A small model that answers yes/no questions on an image's attributes, trained from scratch: fusion encoder width 128.
Rows from block 2 of the image encoder of a small model that answers yes/no questions on an image's attributes, named by matrix and row number. Rows with one number belong to one neuron. Each number is 50 + 12 x the weight over its row's rms, rounded and kept within 0 to 99. All counts start at 0.
After each neuron's rows are labels from the 100 images, of 14976, where the neuron reaches its largest size: "patch colour" is the nearest of a few named colours to the mean colour under the peak. Only what is clearly more common there than usual is listed. The data: telescope images of galaxies (Galaxy Zoo DECaLS). In brackets: how many of the 100.
# gate: MLP gate (encoder.blocks.2.mlp.gate.weight, 1024x384), inputs 0-95
# fc1: MLP up (encoder.blocks.2.mlp.fc1.weight, 1024x384), inputs 0-95
# fc2: MLP down (encoder.blocks.2.mlp.fc2.weight, 384x1024, transposed), outputs 0-95

gate.590:28 39 44 62 53 46 48 44 54 61 63 38 48 41 49 70 44 70 39 53 45 52 40 46 79 37 56 31 57 58 34 49 58 31 39 41 50 34 66 66 55 52 35 45 54 56 45 67 55 40 55 27 60 67 64 72 43 54 41 37 53 49 55 60 59 56 41 55 54 27 50 59 42 64 41 63 47 64 53 50 48 64 55 28 44 25 43 53 57 65 40 20 37 53 52 69
fc1.590:65 32 46 31 36 46 50 66 47 57 56 51 67 51 70 57 46 35 38 55 61 47 48 43 36 39 62 80 61 56 54 24 31 40 56 60 59 55 46 56 49 49 68 49 27 46 60 49 43 56 63 45 51 54 43 24 44 65 76 45 40 58 27 38 56 59 53 54 43 49 38 40 42 56 43 41 64 49 38 36 67 50 55 60 36 37 46 63 25 59 58 57 60 52 66 57
fc2.590:34 60 49 29 59 57 56 28 61 56 46 32 55 47 56 48 46 55 59 43 49 54 41 40 49 57 28 34 56 63 33 48 38 54 40 58 57 36 58 52 60 62 55 52 77 58 45 41 41 56 51 20 49 43 50 64 49 42 60 48 50 45 44 50 54 57 54 32 52 33 53 60 54 49 50 48 35 52 57 65 36 52 43 58 36 54 54 74 59 45 58 38 45 60 42 44
patch colour: grey (57); brown (38)

gate.724:51 33 66 49 39 44 37 58 48 51 66 43 40 37 45 52 54 60 46 59 44 57 54 57 50 38 49 54 52 47 31 39 36 54 24 38 41 65 58 45 57 66 73 32 51 38 46 46 46 44 40 29 63 34 60 42 63 57 57 47 43 56 57 61 62 41 61 51 31 29 58 40 64 34 62 47 59 54 72 49 71 47 81 49 33 52 56 57 23 67 43 48 69 45 58 63
fc1.724:51 42 52 67 31 53 44 37 53 50 35 52 61 38 53 56 46 59 17 59 66 32 53 47 47 56 37 62 43 56 34 55 65 11 51 48 34 49 30 48 55 55 64 31 62 70 42 22 44 41 67 43 55 64 33 45 46 61 66 46 49 47 40 44 36 29 70 53 58 52 43 34 51 56 59 58 58 83 52 46 53 55 73 41 48 61 45 47 55 60 54 54 64 62 70 57
fc2.724:67 18 44 23 68 35 48 48 52 43 50 46 35 39 28 59 44 72 35 45 66 46 40 39 41 49 48 54 43 45 38 51 45 34 44 38 62 41 35 61 60 48 57 27 28 62 54 47 33 54 64 42 54 49 31 44 54 54 45 51 36 69 47 48 66 67 59 42 46 42 42 37 49 57 49 26 60 60 54 55 54 58 64 65 52 65 42 70 63 67 47 63 33 73 54 76
patch colour: brown (50)

gate.377:54 74 41 54 43 62 62 44 55 57 64 40 34 48 37 67 57 58 46 39 62 53 56 42 62 64 30 58 54 59 74 51 55 62 42 63 46 57 40 39 44 60 43 55 46 59 52 51 63 80 55 81 61 55 67 47 47 54 58 25 38 35 37 61 40 56 60 44 65 54 43 54 54 38 49 64 39 37 51 57 40 57 55 47 37 35 44 72 52 48 35 39 49 30 51 50
fc1.377:57 50 47 81 67 63 59 44 41 37 51 63 31 39 44 77 55 43 47 63 54 52 52 69 49 49 51 63 54 40 52 60 80 55 53 33 45 70 35 33 36 73 57 43 44 47 37 37 53 68 44 69 44 34 57 44 75 56 62 44 43 42 49 68 55 76 48 38 53 52 62 55 38 23 49 43 29 67 65 53 56 35 44 57 49 47 62 47 47 48 45 37 46 42 31 55
fc2.377:32 59 41 29 52 67 66 39 43 61 67 54 42 26 64 43 51 37 40 57 49 61 57 59 47 50 36 48 57 40 59 56 52 60 50 36 62 56 64 54 51 45 50 50 37 53 62 50 64 53 56 44 42 39 36 29 57 60 43 64 50 30 31 45 63 56 31 89 52 59 30 49 67 30 54 54 37 40 54 36 29 67 45 46 54 40 39 58 54 49 71 48 59 49 45 30
patch colour: grey (60); brown (31)

gate.487:44 43 51 51 63 72 58 49 45 53 48 57 27 32 55 60 56 64 57 62 67 47 34 40 76 51 43 65 49 32 74 51 60 61 51 51 37 54 27 49 43 54 51 34 35 58 62 51 39 31 45 71 57 47 46 58 44 44 69 39 59 47 54 69 24 68 54 35 45 50 36 59 67 49 32 52 42 65 64 46 58 51 66 73 28 52 35 44 68 50 47 58 44 35 55 56
fc1.487:52 41 45 35 26 63 44 63 62 36 46 41 46 40 67 44 37 62 57 50 48 50 41 30 23 60 53 67 69 52 28 44 25 50 39 39 89 48 46 59 49 37 31 39 68 42 53 50 51 45 39 57 61 58 68 39 60 37 26 40 60 41 26 61 39 32 63 40 62 40 46 39 45 53 50 43 45 52 42 56 41 58 71 51 69 51 51 70 42 82 65 38 73 55 50 41
fc2.487:63 56 35 49 58 44 43 38 55 54 67 39 54 36 48 57 31 50 51 58 33 37 44 45 46 11 54 46 45 47 32 40 39 43 54 40 50 62 45 37 62 41 39 40 68 21 38 41 56 27 66 65 56 60 35 52 60 47 44 47 58 65 61 52 52 42 39 50 35 43 59 62 48 30 41 37 60 56 63 23 58 46 43 32 43 67 72 60 75 44 47 47 60 62 48 47
patch colour: grey (58)

gate.556:43 43 40 62 62 46 55 37 63 45 58 51 65 36 24 49 46 43 47 38 50 37 42 72 22 50 57 70 27 55 54 40 57 73 48 53 42 60 42 62 46 51 55 55 43 54 57 40 67 51 50 45 61 50 71 62 50 50 70 40 49 56 46 58 77 53 36 59 40 27 56 39 47 50 72 66 45 74 48 58 57 47 63 47 70 53 64 56 50 45 32 56 51 63 48 43
fc1.556:26 71 41 36 40 53 36 60 60 56 47 34 46 47 57 41 60 66 32 44 55 49 32 45 53 46 37 29 49 49 39 48 38 55 44 41 52 30 45 47 58 31 60 63 42 43 70 64 52 39 24 70 56 47 48 43 47 75 34 40 36 51 51 76 66 55 65 45 55 89 49 61 50 63 42 46 52 56 39 56 42 45 50 58 24 40 52 65 54 62 74 44 40 34 46 57
fc2.556:38 51 58 36 59 51 34 41 58 51 63 47 44 55 65 47 37 45 54 37 48 53 39 51 34 39 47 52 43 45 56 66 43 69 48 42 45 57 55 70 46 59 43 52 67 54 45 29 50 58 40 27 56 46 71 47 61 49 40 37 41 48 40 63 49 30 59 34 46 60 48 60 49 41 56 65 42 29 53 69 66 47 63 35 43 69 64 44 42 49 36 57 40 55 80 44
patch colour: grey (57); brown (36)

gate.14:52 61 50 75 48 36 52 78 43 60 52 40 46 62 31 48 58 45 58 54 47 63 56 38 50 28 49 38 37 49 75 42 56 51 41 57 46 47 58 44 53 38 56 39 78 71 41 39 12 55 29 50 63 52 66 60 55 61 57 68 39 33 33 65 35 56 45 60 53 71 44 47 50 62 46 82 45 44 30 54 47 46 72 44 66 53 47 71 56 56 44 32 47 58 51 47
fc1.14:33 28 57 71 70 29 55 65 65 61 54 72 65 51 39 58 51 40 33 40 44 77 49 34 63 20 59 45 36 40 51 61 46 41 24 48 37 67 60 57 74 51 46 41 64 57 58 52 36 43 64 81 48 69 51 62 46 66 52 43 50 37 65 35 31 38 81 68 46 45 59 50 75 55 58 59 42 69 61 59 30 46 60 45 49 68 53 56 59 41 60 52 57 51 45 55
fc2.14:34 37 52 52 55 53 39 56 50 41 47 63 65 62 54 32 55 37 59 44 46 46 82 44 45 62 55 51 25 42 26 60 53 59 34 55 38 10 55 52 53 48 62 33 47 57 45 22 58 74 53 68 44 54 48 43 53 42 71 57 58 31 33 32 64 49 40 50 61 65 54 51 55 59 38 58 44 43 59 64 43 41 43 56 54 66 35 58 44 42 80 40 37 63 36 45
patch colour: grey (69)

gate.698:63 51 47 46 48 67 30 54 42 57 41 34 54 43 60 60 40 49 47 48 73 45 50 54 44 39 43 46 36 39 52 53 57 34 54 49 40 33 75 49 40 51 44 38 28 46 58 56 61 55 60 52 59 53 55 29 32 47 32 46 36 79 59 46 65 65 58 52 48 35 24 32 52 50 38 46 38 60 54 47 42 56 68 50 56 53 40 53 41 56 53 56 52 42 60 35
fc1.698:47 57 26 28 46 52 40 50 29 54 50 61 68 33 50 41 55 45 52 46 58 35 47 56 53 43 58 47 72 38 36 34 78 53 48 48 42 60 74 44 62 66 75 32 67 54 50 35 50 58 38 46 54 59 56 29 62 44 42 56 31 71 90 60 40 41 57 57 40 73 29 50 77 59 45 36 66 51 51 45 44 27 55 74 56 51 39 45 61 35 37 34 63 49 58 64
fc2.698:38 62 60 59 42 45 49 55 43 49 39 62 24 48 39 50 51 61 66 51 41 53 51 51 80 60 43 47 56 32 64 34 62 59 50 52 57 58 54 44 69 59 63 41 50 29 54 51 61 40 42 50 62 39 67 53 48 69 48 43 72 41 41 69 42 24 46 63 39 48 65 52 50 61 51 31 51 59 40 50 40 52 55 60 35 49 49 55 64 45 57 30 37 30 57 50
patch colour: brown (62)

gate.521:33 22 43 50 48 40 41 51 48 37 30 52 56 32 48 66 57 43 50 52 47 42 39 58 41 69 47 48 69 56 43 38 52 59 33 58 42 53 62 43 59 59 57 43 73 51 54 58 53 55 51 39 55 74 48 71 31 45 54 52 36 44 55 26 42 39 51 61 58 55 42 73 43 53 49 51 50 65 52 55 56 54 38 36 53 69 47 54 67 53 44 52 63 68 45 42
fc1.521:29 44 68 20 34 59 63 49 38 56 54 61 44 61 52 46 22 61 26 51 38 54 47 49 44 54 53 52 48 45 46 46 56 48 55 41 41 46 45 44 38 59 51 58 58 39 48 58 50 57 59 44 69 49 23 74 30 46 45 69 39 42 44 46 75 28 51 40 46 67 39 53 57 46 55 50 41 48 74 79 33 43 36 33 64 62 70 27 66 59 34 34 61 47 52 38
fc2.521:37 32 53 59 45 41 47 50 45 38 45 68 58 36 54 58 53 42 31 47 37 40 44 71 36 32 62 65 43 51 55 56 44 52 33 52 34 48 48 72 30 38 54 48 45 52 42 51 62 63 48 41 43 36 47 28 47 28 69 55 33 46 44 38 38 36 54 54 67 67 55 55 73 48 61 51 54 57 76 59 53 43 54 32 57 53 53 55 38 45 36 46 45 75 80 26
patch colour: grey (40); brown (35)

gate.397:53 57 37 41 58 48 61 48 44 55 51 35 55 56 67 49 44 50 58 47 48 45 51 60 31 49 31 64 45 51 66 54 48 27 45 60 54 52 28 53 42 50 66 44 64 45 23 32 54 47 29 52 38 57 43 53 65 60 51 48 45 55 58 56 46 57 36 70 38 52 60 45 68 63 57 79 39 45 50 74 61 42 40 70 71 51 51 55 42 38 62 71 59 57 60 71
fc1.397:66 45 72 71 51 50 54 66 42 60 46 65 36 41 38 45 50 40 53 54 36 54 32 41 52 46 37 69 44 52 64 49 56 31 49 35 71 66 65 62 51 37 59 63 30 55 55 46 48 54 62 54 43 52 70 38 43 43 57 59 37 47 45 36 34 58 66 54 46 50 43 49 46 51 55 50 43 65 49 25 52 44 34 47 49 38 66 34 39 70 55 64 27 46 57 57
fc2.397:50 40 42 63 51 60 38 53 44 67 60 65 51 80 65 49 55 35 52 67 29 79 70 52 47 56 44 37 51 49 48 60 31 32 44 68 49 57 53 49 60 50 47 63 52 58 51 58 60 54 41 46 35 51 64 42 45 73 46 52 57 54 66 33 40 24 52 64 41 53 33 50 78 65 55 47 31 25 49 44 59 53 43 61 55 50 59 25 55 38 29 42 59 35 48 62
patch colour: grey (84)

gate.702:64 51 38 42 36 32 56 51 58 59 72 63 35 48 62 41 42 59 38 45 41 49 52 34 36 44 49 48 37 58 50 50 50 41 56 34 55 33 37 47 51 47 66 75 53 33 36 36 74 50 55 67 72 63 57 72 45 56 33 42 62 45 43 44 40 49 61 62 52 54 36 45 65 37 45 38 41 43 53 46 63 72 26 50 62 38 51 31 24 59 54 62 22 45 48 64
fc1.702:45 51 37 37 62 63 50 62 45 37 78 71 41 34 42 58 45 33 53 38 53 43 69 43 64 53 55 43 37 51 47 74 68 66 44 49 63 59 66 51 60 43 50 37 50 66 59 49 59 48 59 69 37 36 56 40 58 49 66 37 42 34 41 60 50 59 57 39 51 62 25 37 53 53 65 48 75 52 57 34 47 36 55 30 51 55 54 35 25 53 64 53 28 54 60 69
fc2.702:48 64 48 30 45 41 45 28 38 60 44 59 49 62 63 56 34 52 71 60 52 50 49 71 41 59 49 42 42 75 35 42 55 61 36 72 38 39 46 54 41 61 45 85 50 51 76 48 41 52 49 46 42 60 61 54 41 42 47 48 56 48 38 59 58 40 72 42 39 34 68 32 38 68 43 64 59 55 45 73 53 46 66 47 32 55 43 57 58 44 54 61 51 57 53 83
patch colour: grey (71)

gate.676:32 69 55 57 33 36 57 68 61 64 66 66 49 52 51 44 38 53 32 44 48 57 42 45 73 52 44 33 41 47 53 62 48 42 22 65 43 34 45 53 46 63 62 34 56 41 45 52 41 44 29 48 73 47 38 54 45 60 34 26 40 39 46 49 49 53 29 40 27 54 48 38 59 43 48 52 64 47 39 57 07 73 56 30 45 43 56 53 58 42 61 67 41 31 44 48
fc1.676:18 40 56 63 53 55 62 58 65 66 45 32 53 57 34 47 33 64 55 40 41 50 50 24 54 60 53 47 39 31 39 55 42 41 48 58 35 59 29 54 68 49 50 41 51 36 64 40 61 40 30 69 57 63 71 48 52 41 45 39 43 67 48 34 56 48 22 67 67 37 62 50 58 46 57 51 46 61 59 73 44 44 58 50 55 61 40 47 65 49 62 44 49 36 69 86
fc2.676:46 70 33 50 48 57 56 67 51 64 65 62 48 46 44 41 30 40 45 56 54 48 52 39 48 34 76 56 46 47 36 59 48 36 32 45 47 39 49 35 62 46 54 32 28 40 59 42 65 54 59 43 52 54 49 45 39 54 44 62 41 49 39 57 61 60 65 54 65 54 60 46 64 59 39 45 50 54 55 78 35 23 53 65 55 47 28 38 57 65 66 68 51 58 39 31
patch colour: grey (33)

gate.373:56 46 59 39 51 38 53 36 55 39 57 64 51 50 42 46 52 55 43 32 56 29 58 49 59 31 56 67 54 50 41 57 51 43 53 54 66 52 42 57 53 62 53 46 60 58 55 55 47 42 49 47 50 54 27 69 48 49 52 50 54 45 30 40 51 54 45 64 41 63 34 43 20 51 45 39 67 54 46 65 53 44 42 52 41 47 49 30 31 36 63 52 59 39 45 64
fc1.373:52 32 48 58 39 47 55 50 34 55 29 68 41 73 63 71 51 37 53 62 48 44 55 44 51 42 69 50 48 30 48 70 65 40 56 30 64 58 67 50 67 48 64 42 51 57 51 70 64 50 24 46 43 20 06 36 46 67 25 45 62 41 61 37 39 61 72 33 38 54 38 37 54 47 20 54 49 48 62 54 55 70 47 47 58 48 38 47 30 52 45 59 55 48 57 35
fc2.373:53 51 29 50 42 17 40 53 34 56 55 75 30 18 42 63 69 51 63 65 50 46 31 50 33 37 77 46 58 59 52 48 53 65 35 67 45 56 55 59 36 30 43 64 57 74 46 43 62 47 38 41 44 50 62 39 37 45 37 54 50 42 45 49 36 60 51 60 34 72 64 55 47 55 38 38 41 39 73 60 62 25 38 25 66 56 56 40 56 43 60 46 37 29 63 40
patch colour: grey (53)

gate.61:49 43 42 45 69 44 50 81 67 48 39 48 47 63 51 65 59 62 26 66 58 42 27 51 31 53 36 56 51 35 73 53 38 52 26 37 51 56 54 34 42 65 63 50 88 62 42 48 56 50 44 14 71 69 38 40 48 59 58 44 59 43 53 43 39 52 40 53 41 53 32 66 63 63 63 69 59 53 41 58 49 52 59 59 50 52 62 59 50 51 45 46 61 57 49 33
fc1.61:56 61 47 39 22 76 39 43 46 25 38 58 66 45 56 44 34 56 49 45 59 43 34 37 97 30 62 31 56 47 42 48 65 43 57 69 57 50 33 48 64 43 40 67 15 50 54 52 40 50 66 46 45 40 76 43 46 53 54 51 52 79 61 49 47 58 55 36 32 40 54 30 45 58 46 34 85 52 33 46 50 40 69 56 45 40 61 52 58 46 65 53 42 48 20 61
fc2.61:40 57 64 26 54 35 47 49 52 53 33 40 37 63 43 44 48 64 58 56 29 43 58 42 52 49 38 51 57 57 45 43 83 46 33 47 36 62 49 27 63 56 62 55 54 47 69 57 39 46 66 41 33 57 57 59 53 42 24 51 58 56 43 56 77 56 67 43 34 39 43 48 62 45 57 61 45 51 52 41 61 50 48 52 27 70 33 41 46 68 62 55 39 23 30 48
patch colour: pink (49); grey (39)

gate.200:56 51 26 61 76 28 53 63 42 40 58 58 41 81 39 57 66 46 46 57 55 43 50 53 52 39 51 55 54 46 51 51 53 41 38 70 44 54 37 54 58 37 43 54 53 68 40 58 54 57 61 40 53 81 45 46 61 43 53 58 60 48 53 54 38 63 48 71 61 56 50 51 47 51 43 43 67 59 63 44 65 54 62 57 37 43 44 38 47 72 33 57 42 47 53 56
fc1.200:34 38 31 49 54 24 47 50 47 53 53 45 51 62 50 59 69 29 75 24 49 72 56 74 57 61 40 47 52 50 38 30 63 60 43 60 55 40 49 45 41 58 46 53 41 34 51 46 59 35 31 48 50 35 64 39 36 51 53 47 44 66 48 60 38 57 56 46 59 26 52 37 71 52 26 53 44 35 61 54 51 43 46 69 44 51 16 31 29 41 34 67 54 66 74 65
fc2.200:76 63 46 28 46 35 64 58 36 49 61 49 47 37 49 54 45 52 45 17 40 52 44 41 35 70 44 45 66 77 46 67 36 32 21 46 61 54 50 50 64 53 45 59 49 52 16 70 45 58 42 60 58 35 61 39 65 33 64 25 44 63 53 45 48 60 53 51 55 61 60 43 34 54 49 38 55 52 36 47 26 36 39 49 55 56 62 52 51 38 55 42 63 45 61 70
patch colour: grey (57); brown (37)

gate.296:59 52 52 45 51 46 55 58 41 61 45 41 47 56 40 76 54 72 61 36 52 40 72 46 60 36 48 46 60 38 58 49 52 44 62 63 48 52 63 30 50 48 50 42 70 52 61 46 39 51 35 49 53 61 44 40 67 36 44 40 51 42 55 57 65 54 36 58 72 69 44 22 39 54 38 37 63 47 36 35 57 62 53 38 58 57 58 41 53 48 62 29 30 68 54 58
fc1.296:41 55 61 50 66 44 40 79 38 48 63 19 50 76 34 54 52 51 35 40 74 53 54 57 66 52 42 71 48 57 47 48 51 44 59 28 56 35 59 70 66 66 28 63 32 62 45 42 56 77 65 69 40 66 46 61 46 61 64 53 57 45 43 47 58 53 52 58 49 62 75 47 33 56 52 43 46 56 63 37 54 29 66 40 46 36 46 46 31 53 23 46 45 51 42 64
fc2.296:68 62 31 40 50 66 53 36 30 58 53 50 50 48 53 42 55 74 48 56 41 67 47 35 54 38 43 60 50 43 36 74 43 50 34 59 57 29 46 53 58 67 30 60 37 49 42 33 47 62 59 63 54 62 56 63 52 49 40 49 45 43 48 51 53 33 68 72 57 49 79 68 59 51 57 57 60 27 36 49 55 63 37 59 22 61 46 33 44 60 36 41 55 40 31 54
patch colour: brown (79)

gate.655:32 28 36 53 38 49 35 56 78 46 64 41 40 50 43 65 51 55 47 61 44 67 46 47 39 49 63 53 42 57 60 56 45 78 29 27 43 48 68 59 46 47 39 38 40 38 39 52 41 50 31 69 49 60 41 66 33 55 66 60 58 49 58 46 53 51 52 47 48 66 52 62 58 54 39 60 42 52 54 43 50 43 40 44 52 76 53 61 44 60 24 63 67 59 47 54
fc1.655:49 55 44 43 45 43 60 70 51 41 36 47 50 53 49 38 51 43 67 46 39 41 75 35 44 50 49 47 64 71 64 47 48 48 46 52 44 35 42 57 50 39 48 59 23 53 43 37 39 44 63 58 45 61 74 37 62 53 28 63 52 58 58 36 63 72 59 33 35 30 48 44 48 66 38 37 50 44 54 32 33 18 42 36 65 38 38 70 61 63 47 53 58 51 31 48
fc2.655:19 47 51 62 24 56 62 73 46 33 44 58 40 42 67 55 49 73 70 53 49 39 54 58 71 60 34 45 64 38 50 52 54 31 46 49 49 40 60 29 43 53 46 29 44 48 46 44 46 31 53 70 31 73 59 40 56 69 34 48 35 45 58 59 61 61 47 69 51 54 45 30 61 53 57 49 48 37 50 48 37 43 48 50 54 57 29 46 47 60 56 58 67 26 51 41
patch colour: pink (50); grey (43)

gate.342:51 54 60 44 44 66 45 49 69 24 66 55 50 30 56 63 34 41 46 43 56 43 45 37 50 58 49 49 33 44 53 53 62 30 42 40 56 55 57 46 53 28 69 58 40 41 89 57 39 32 49 38 36 38 57 68 57 45 46 50 53 39 45 43 59 54 35 77 54 64 41 33 35 72 58 35 67 65 53 27 52 73 52 56 59 73 40 37 49 50 64 55 45 59 42 44
fc1.342:45 54 49 58 54 49 53 57 39 59 38 44 56 41 40 36 50 41 58 26 43 56 21 50 35 56 52 54 53 47 48 20 38 53 32 58 64 69 71 63 45 44 26 58 34 37 51 46 54 48 36 43 27 58 38 50 42 46 43 52 57 57 55 32 52 42 51 37 50 42 35 29 55 77 37 56 45 56 36 40 37 44 47 78 57 49 61 49 63 34 50 48 41 56 25 41
fc2.342:52 68 53 56 37 68 51 42 52 55 64 42 43 51 39 60 32 56 46 50 35 44 42 58 60 79 48 39 61 44 51 54 26 38 51 40 55 58 57 49 53 34 63 68 37 45 23 62 68 62 38 73 47 62 46 23 27 61 65 47 63 41 63 49 48 68 51 55 50 64 34 40 58 52 45 80 32 53 48 57 51 55 61 42 63 47 59 60 38 39 53 57 53 43 30 45
patch colour: brown (33)

gate.440:51 56 44 66 45 65 70 31 43 59 47 47 41 72 32 45 54 46 57 60 46 46 78 44 35 46 24 36 42 50 61 49 73 53 54 55 53 59 61 30 48 45 49 34 73 64 66 64 46 38 43 44 50 40 30 41 56 71 60 49 64 68 52 70 51 38 47 40 63 62 50 57 62 56 61 60 33 60 64 64 59 63 41 48 79 44 58 29 40 54 48 43 83 50 64 55
fc1.440:39 62 48 52 47 42 64 63 47 41 55 57 46 42 58 52 47 60 30 36 59 55 49 45 64 50 64 41 42 53 29 46 58 44 55 58 57 34 36 70 57 40 54 67 28 57 32 42 73 74 58 53 48 47 56 65 33 34 36 47 49 59 48 45 37 74 45 37 70 68 31 49 41 46 37 42 59 41 39 49 42 49 46 34 31 62 40 52 56 77 58 66 41 50 38 55
fc2.440:61 48 47 19 39 57 74 55 65 44 54 39 50 54 43 43 62 47 41 64 29 29 55 28 59 59 65 47 62 72 39 34 42 44 44 41 54 19 61 53 61 58 61 70 53 62 56 51 65 45 66 40 59 48 33 57 18 41 28 51 59 58 61 34 56 56 63 43 48 48 42 64 44 37 37 34 38 24 61 57 67 61 41 33 29 71 21 36 41 65 53 63 33 64 54 31
patch colour: grey (68); brown (31)