Rows from block 3 of the fusion encoder of a small model that answers yes/no questions on an image's attributes, named by matrix and row number. Rows with one number belong to one neuron. Each number is 128 + 32 x the weight over its row's rms, rounded and kept within 0 to 255. All counts start at 0.
After each neuron's rows are labels from the 100 texts, of 14976, where the neuron reaches its highest value: "fires on" is the input token at the peak. Only what is clearly more common there than usual is listed. The data: telescope images of galaxies (Galaxy Zoo DECaLS).
# fc1: MLP up (fusion_encoder.blocks.3.mlp.fc1.weight, 384x128), inputs 86-127
# fc2: MLP down (fusion_encoder.blocks.3.mlp.fc2.weight, 128x384, transposed), outputs 86-127

fc1.72 [131  80 117 169 107 143 185  92 154 116 101  92 101 150 143 125 116 156 171 119 170 146  84 172 115 164 145 133 145 112 130 139 139 191 162 116 169 163 120 139 106 143]
fc2.72 [ 96 130 101 182 136 100  97 169  68 160 172 158 149 160 111 138 137 123 136  81 147 138 137 120 137 122  98 108  87 173 136 137 181 120  88 127 132  95 129  73 143  62]
fires on: "edge-on disk: no"

fc1.336 [154 123 119 106 125 135 137 123 139 150 136 138 181 101 148 131 122 130 124  78 137 117 154 116 160 124 107 124 107  86 137 112 150 104 180  51 130 147 169  76 110 116]
fc2.336 [151 117 132 156  53 154 122 100 159 144  89  92 170  97 174  68 148 188 132  63 141 203  69 133 177  87  98 115 158 103 173 147 129  97  94 159 135 100 118 128 153 133]
fires on: "roundness: in between"; "roundness: cigar-shaped"

fc1.137 [149  88 152 140 180 197 136 163 149 150 126  69 110 183 145  84 149 106  93 146 108 151  67 157 113 114 144 127 139 110 132 179 152 194  67 129 132 107 141 162 165 132]
fc2.137 [ 97 129 100 158  73 149 174 137  84 140 129 151 111 109 144 102 126 157 169 107 195  95 177  98 116 156  87 142 137 172 144 101 151  91  82 146  83 123 165 136  99 101]
fires on: "edge-on disk: no"; "shape: featured or disk"

fc1.190 [153 146  77  96 145 109  67  88 133 168 118  85 101 187  84 106 132 120 162 105 189 105  96 186 160 141 118 173 186  97  90 120 128 125 114  78  93 144 118 113 140 111]
fc2.190 [105  99 155 213 140 135 119 159 123 135 158 102 136  74 103 104 164 134 153 132 114 183 167 134 120 110 136 102 102 100 157 127  93 131  78 124 100 120 128 138 108 105]
fires on: "roundness: in between"; "edge-on disk: yes"; "roundness: cigar-shaped"; "roundness: round"

fc1.174 [151  77 109 134 102 107 139 103 134 147 118  43 146 133 127  95 107  97 147 150 169 147  84 133 123 129 162  84 115 114  92 112 102 120 143 111 141  69 106 161  99  58]
fc2.174 [109 118 137 157 104 116 122 179  98 141  88 110  96 141 104 144 160 148 167  64 169  64 171 124 185 109 134 139 146 116 134  86 185 198 109 132 161 154 141  50 142 131]
fires on: "edge-on disk: no"

fc1.363 [ 96 134 155 125  94  83 133 127  92 176  84 141 146 159 104 150  35 101 114 114  96  72 127 126 181 112 126 132 139 104 143 139 133  86 127 109  92 173  95  79 164 125]
fc2.363 [133 153 159  96 126 200  93  97  87 104 152 127 126 171  99  67 169 147  94 103 139 133 123 101 125 197 114 108 123 109 106 113 104 102 134 110  97  68 138 127 155 116]
fires on: "roundness: in between"; "edge-on disk: yes"

fc1.341 [148 109 140 127 118  94 143 108  96  82 129 145 133 126 112 145 147  99 117 148 148 100 178 142 116  64  91  79 102  95 122 140 149 129 163 127 145 103 151 107  96 156]
fc2.341 [175  90 185 121 123 154  92 112 125  99 151 143 140 115 167 153  74 209 151 130 119 138 125  94 194 139 175 152  71 111 144  87 142 132 128 103 119 130 133 116 126 115]
fires on: "edge-on disk: no"

fc1.198 [ 99 117 190 114 151 100 131 224 113 121  86  71 103 149  96 103 122  93 113 166 168 144  96 139 112 106 149 105 120  69 160 130  87 147 120 104 160 136 179 160 155 161]
fc2.198 [139  88 144 124 151 159  95 116 165 126  44 143 170  84  87 164 147 130 130 122  86  99 151 108 132 187  62 150 106 113 105  94 214 117 180 101 128 146  85 133 154 146]
fires on: "edge-on disk: no"

fc1.133 [160 141 100 106 107 111  87 121 168 118 134 114 164 190 107  90  96 117 179  59 130 136 119 120 114  98 130 207 124 165 118  65  83 133 136  69 143 127  98 146 182 198]
fc2.133 [170 161 126 154 138 191 120 110 115 207 132 149 145  69 175 129 111 159 103 102 126 110 117 124 169 150 118 103 169 189  88 157 144 164 175  74 168 147 192 116 123 140]
fires on: "roundness: in between"; "roundness: cigar-shaped"

fc1.312 [ 93 167 112 115  76 153 138 148 138 124 101 127 153 187 145 140 182 163 143 124  88  84 106 198 131 117  97 157 152 139  85  68  57 109  91 169 232 151 124 127 140 148]
fc2.312 [ 77  71 124 114 149 127  97 117  70 120 104 109  84  89 116 107  84 131 127 146 143 154 109 103 112 108 118 133  88  64 131 121  90 130  96 123 112  81 145 137 163  90]
fires on: "merging: merger"

fc1.353 [124 167 141  94  95 137 157 155  65 132 101  90 138 105 180 174 130 203  97 127 143 168 101 183 119 160 122 120 117 115 118 156 141 108  91 101  99 164 107 103 170 104]
fc2.353 [144 148 127 143 153 133 124 132  77 163  75 172 160 125 117  96  99 124 142 152 188 146 188 153 110 152 118 112 144 188 159 112 121 143 186 165 143 133 104 140 157 150]
fires on: "roundness: in between"

fc1.298 [148  89 178  86 186  87 109 138  99 128  76  69 115  73 169 103  81 167  88 124 119  98 152  90 111 155  91  88 121 132 151 153 140  84 165  96 143 193 139 128 114 126]
fc2.298 [119 118 120 162  66 123 158  86 134 161 162 186 154 120 119 122 152  93 131 174 114 162  87 159 102 104 134 164 170 153 110 108  89 205 140 156 134  84 164 161 111 161]
fires on: "roundness: in between"

fc1.112 [154 114 138 122 132 179 137 143 139 132 126  81 120 153  97 100  94 111 137  75 165  82 106 157 122 101  90 200 149 120 169 157 151 227 162 111 147 152 140 109 163  64]
fc2.112 [ 85 157  80 168 136 101 130 115  92 142  69  92  99 165  66  52 173 109 147 143 128 167 185 127 158 131 161  94 110 135 131 136 142 105  97 175 137  74 210  96  83 168]
fires on: "edge-on disk: no"; "spiral arms: no"; "bulge size: moderate"

fc1.75 [ 79  87 176 151 192 124 175  95  91 128 124 114 142  93 139 166 151 185 156 118 172  93 117  91 116 121 149 127 111 120 175 143 113 102 157 175 128 194 102  48 136 108]
fc2.75 [146 206  68 141 141 116 178 157 122  82 133 129 176 133 146 113  83 142  99 144 154  74 131 204 141 137 130 153 121 164 111 100  96 173 132  85 157  82 129 192 174 137]
fires on: "roundness: in between"; "shape: star or artifact"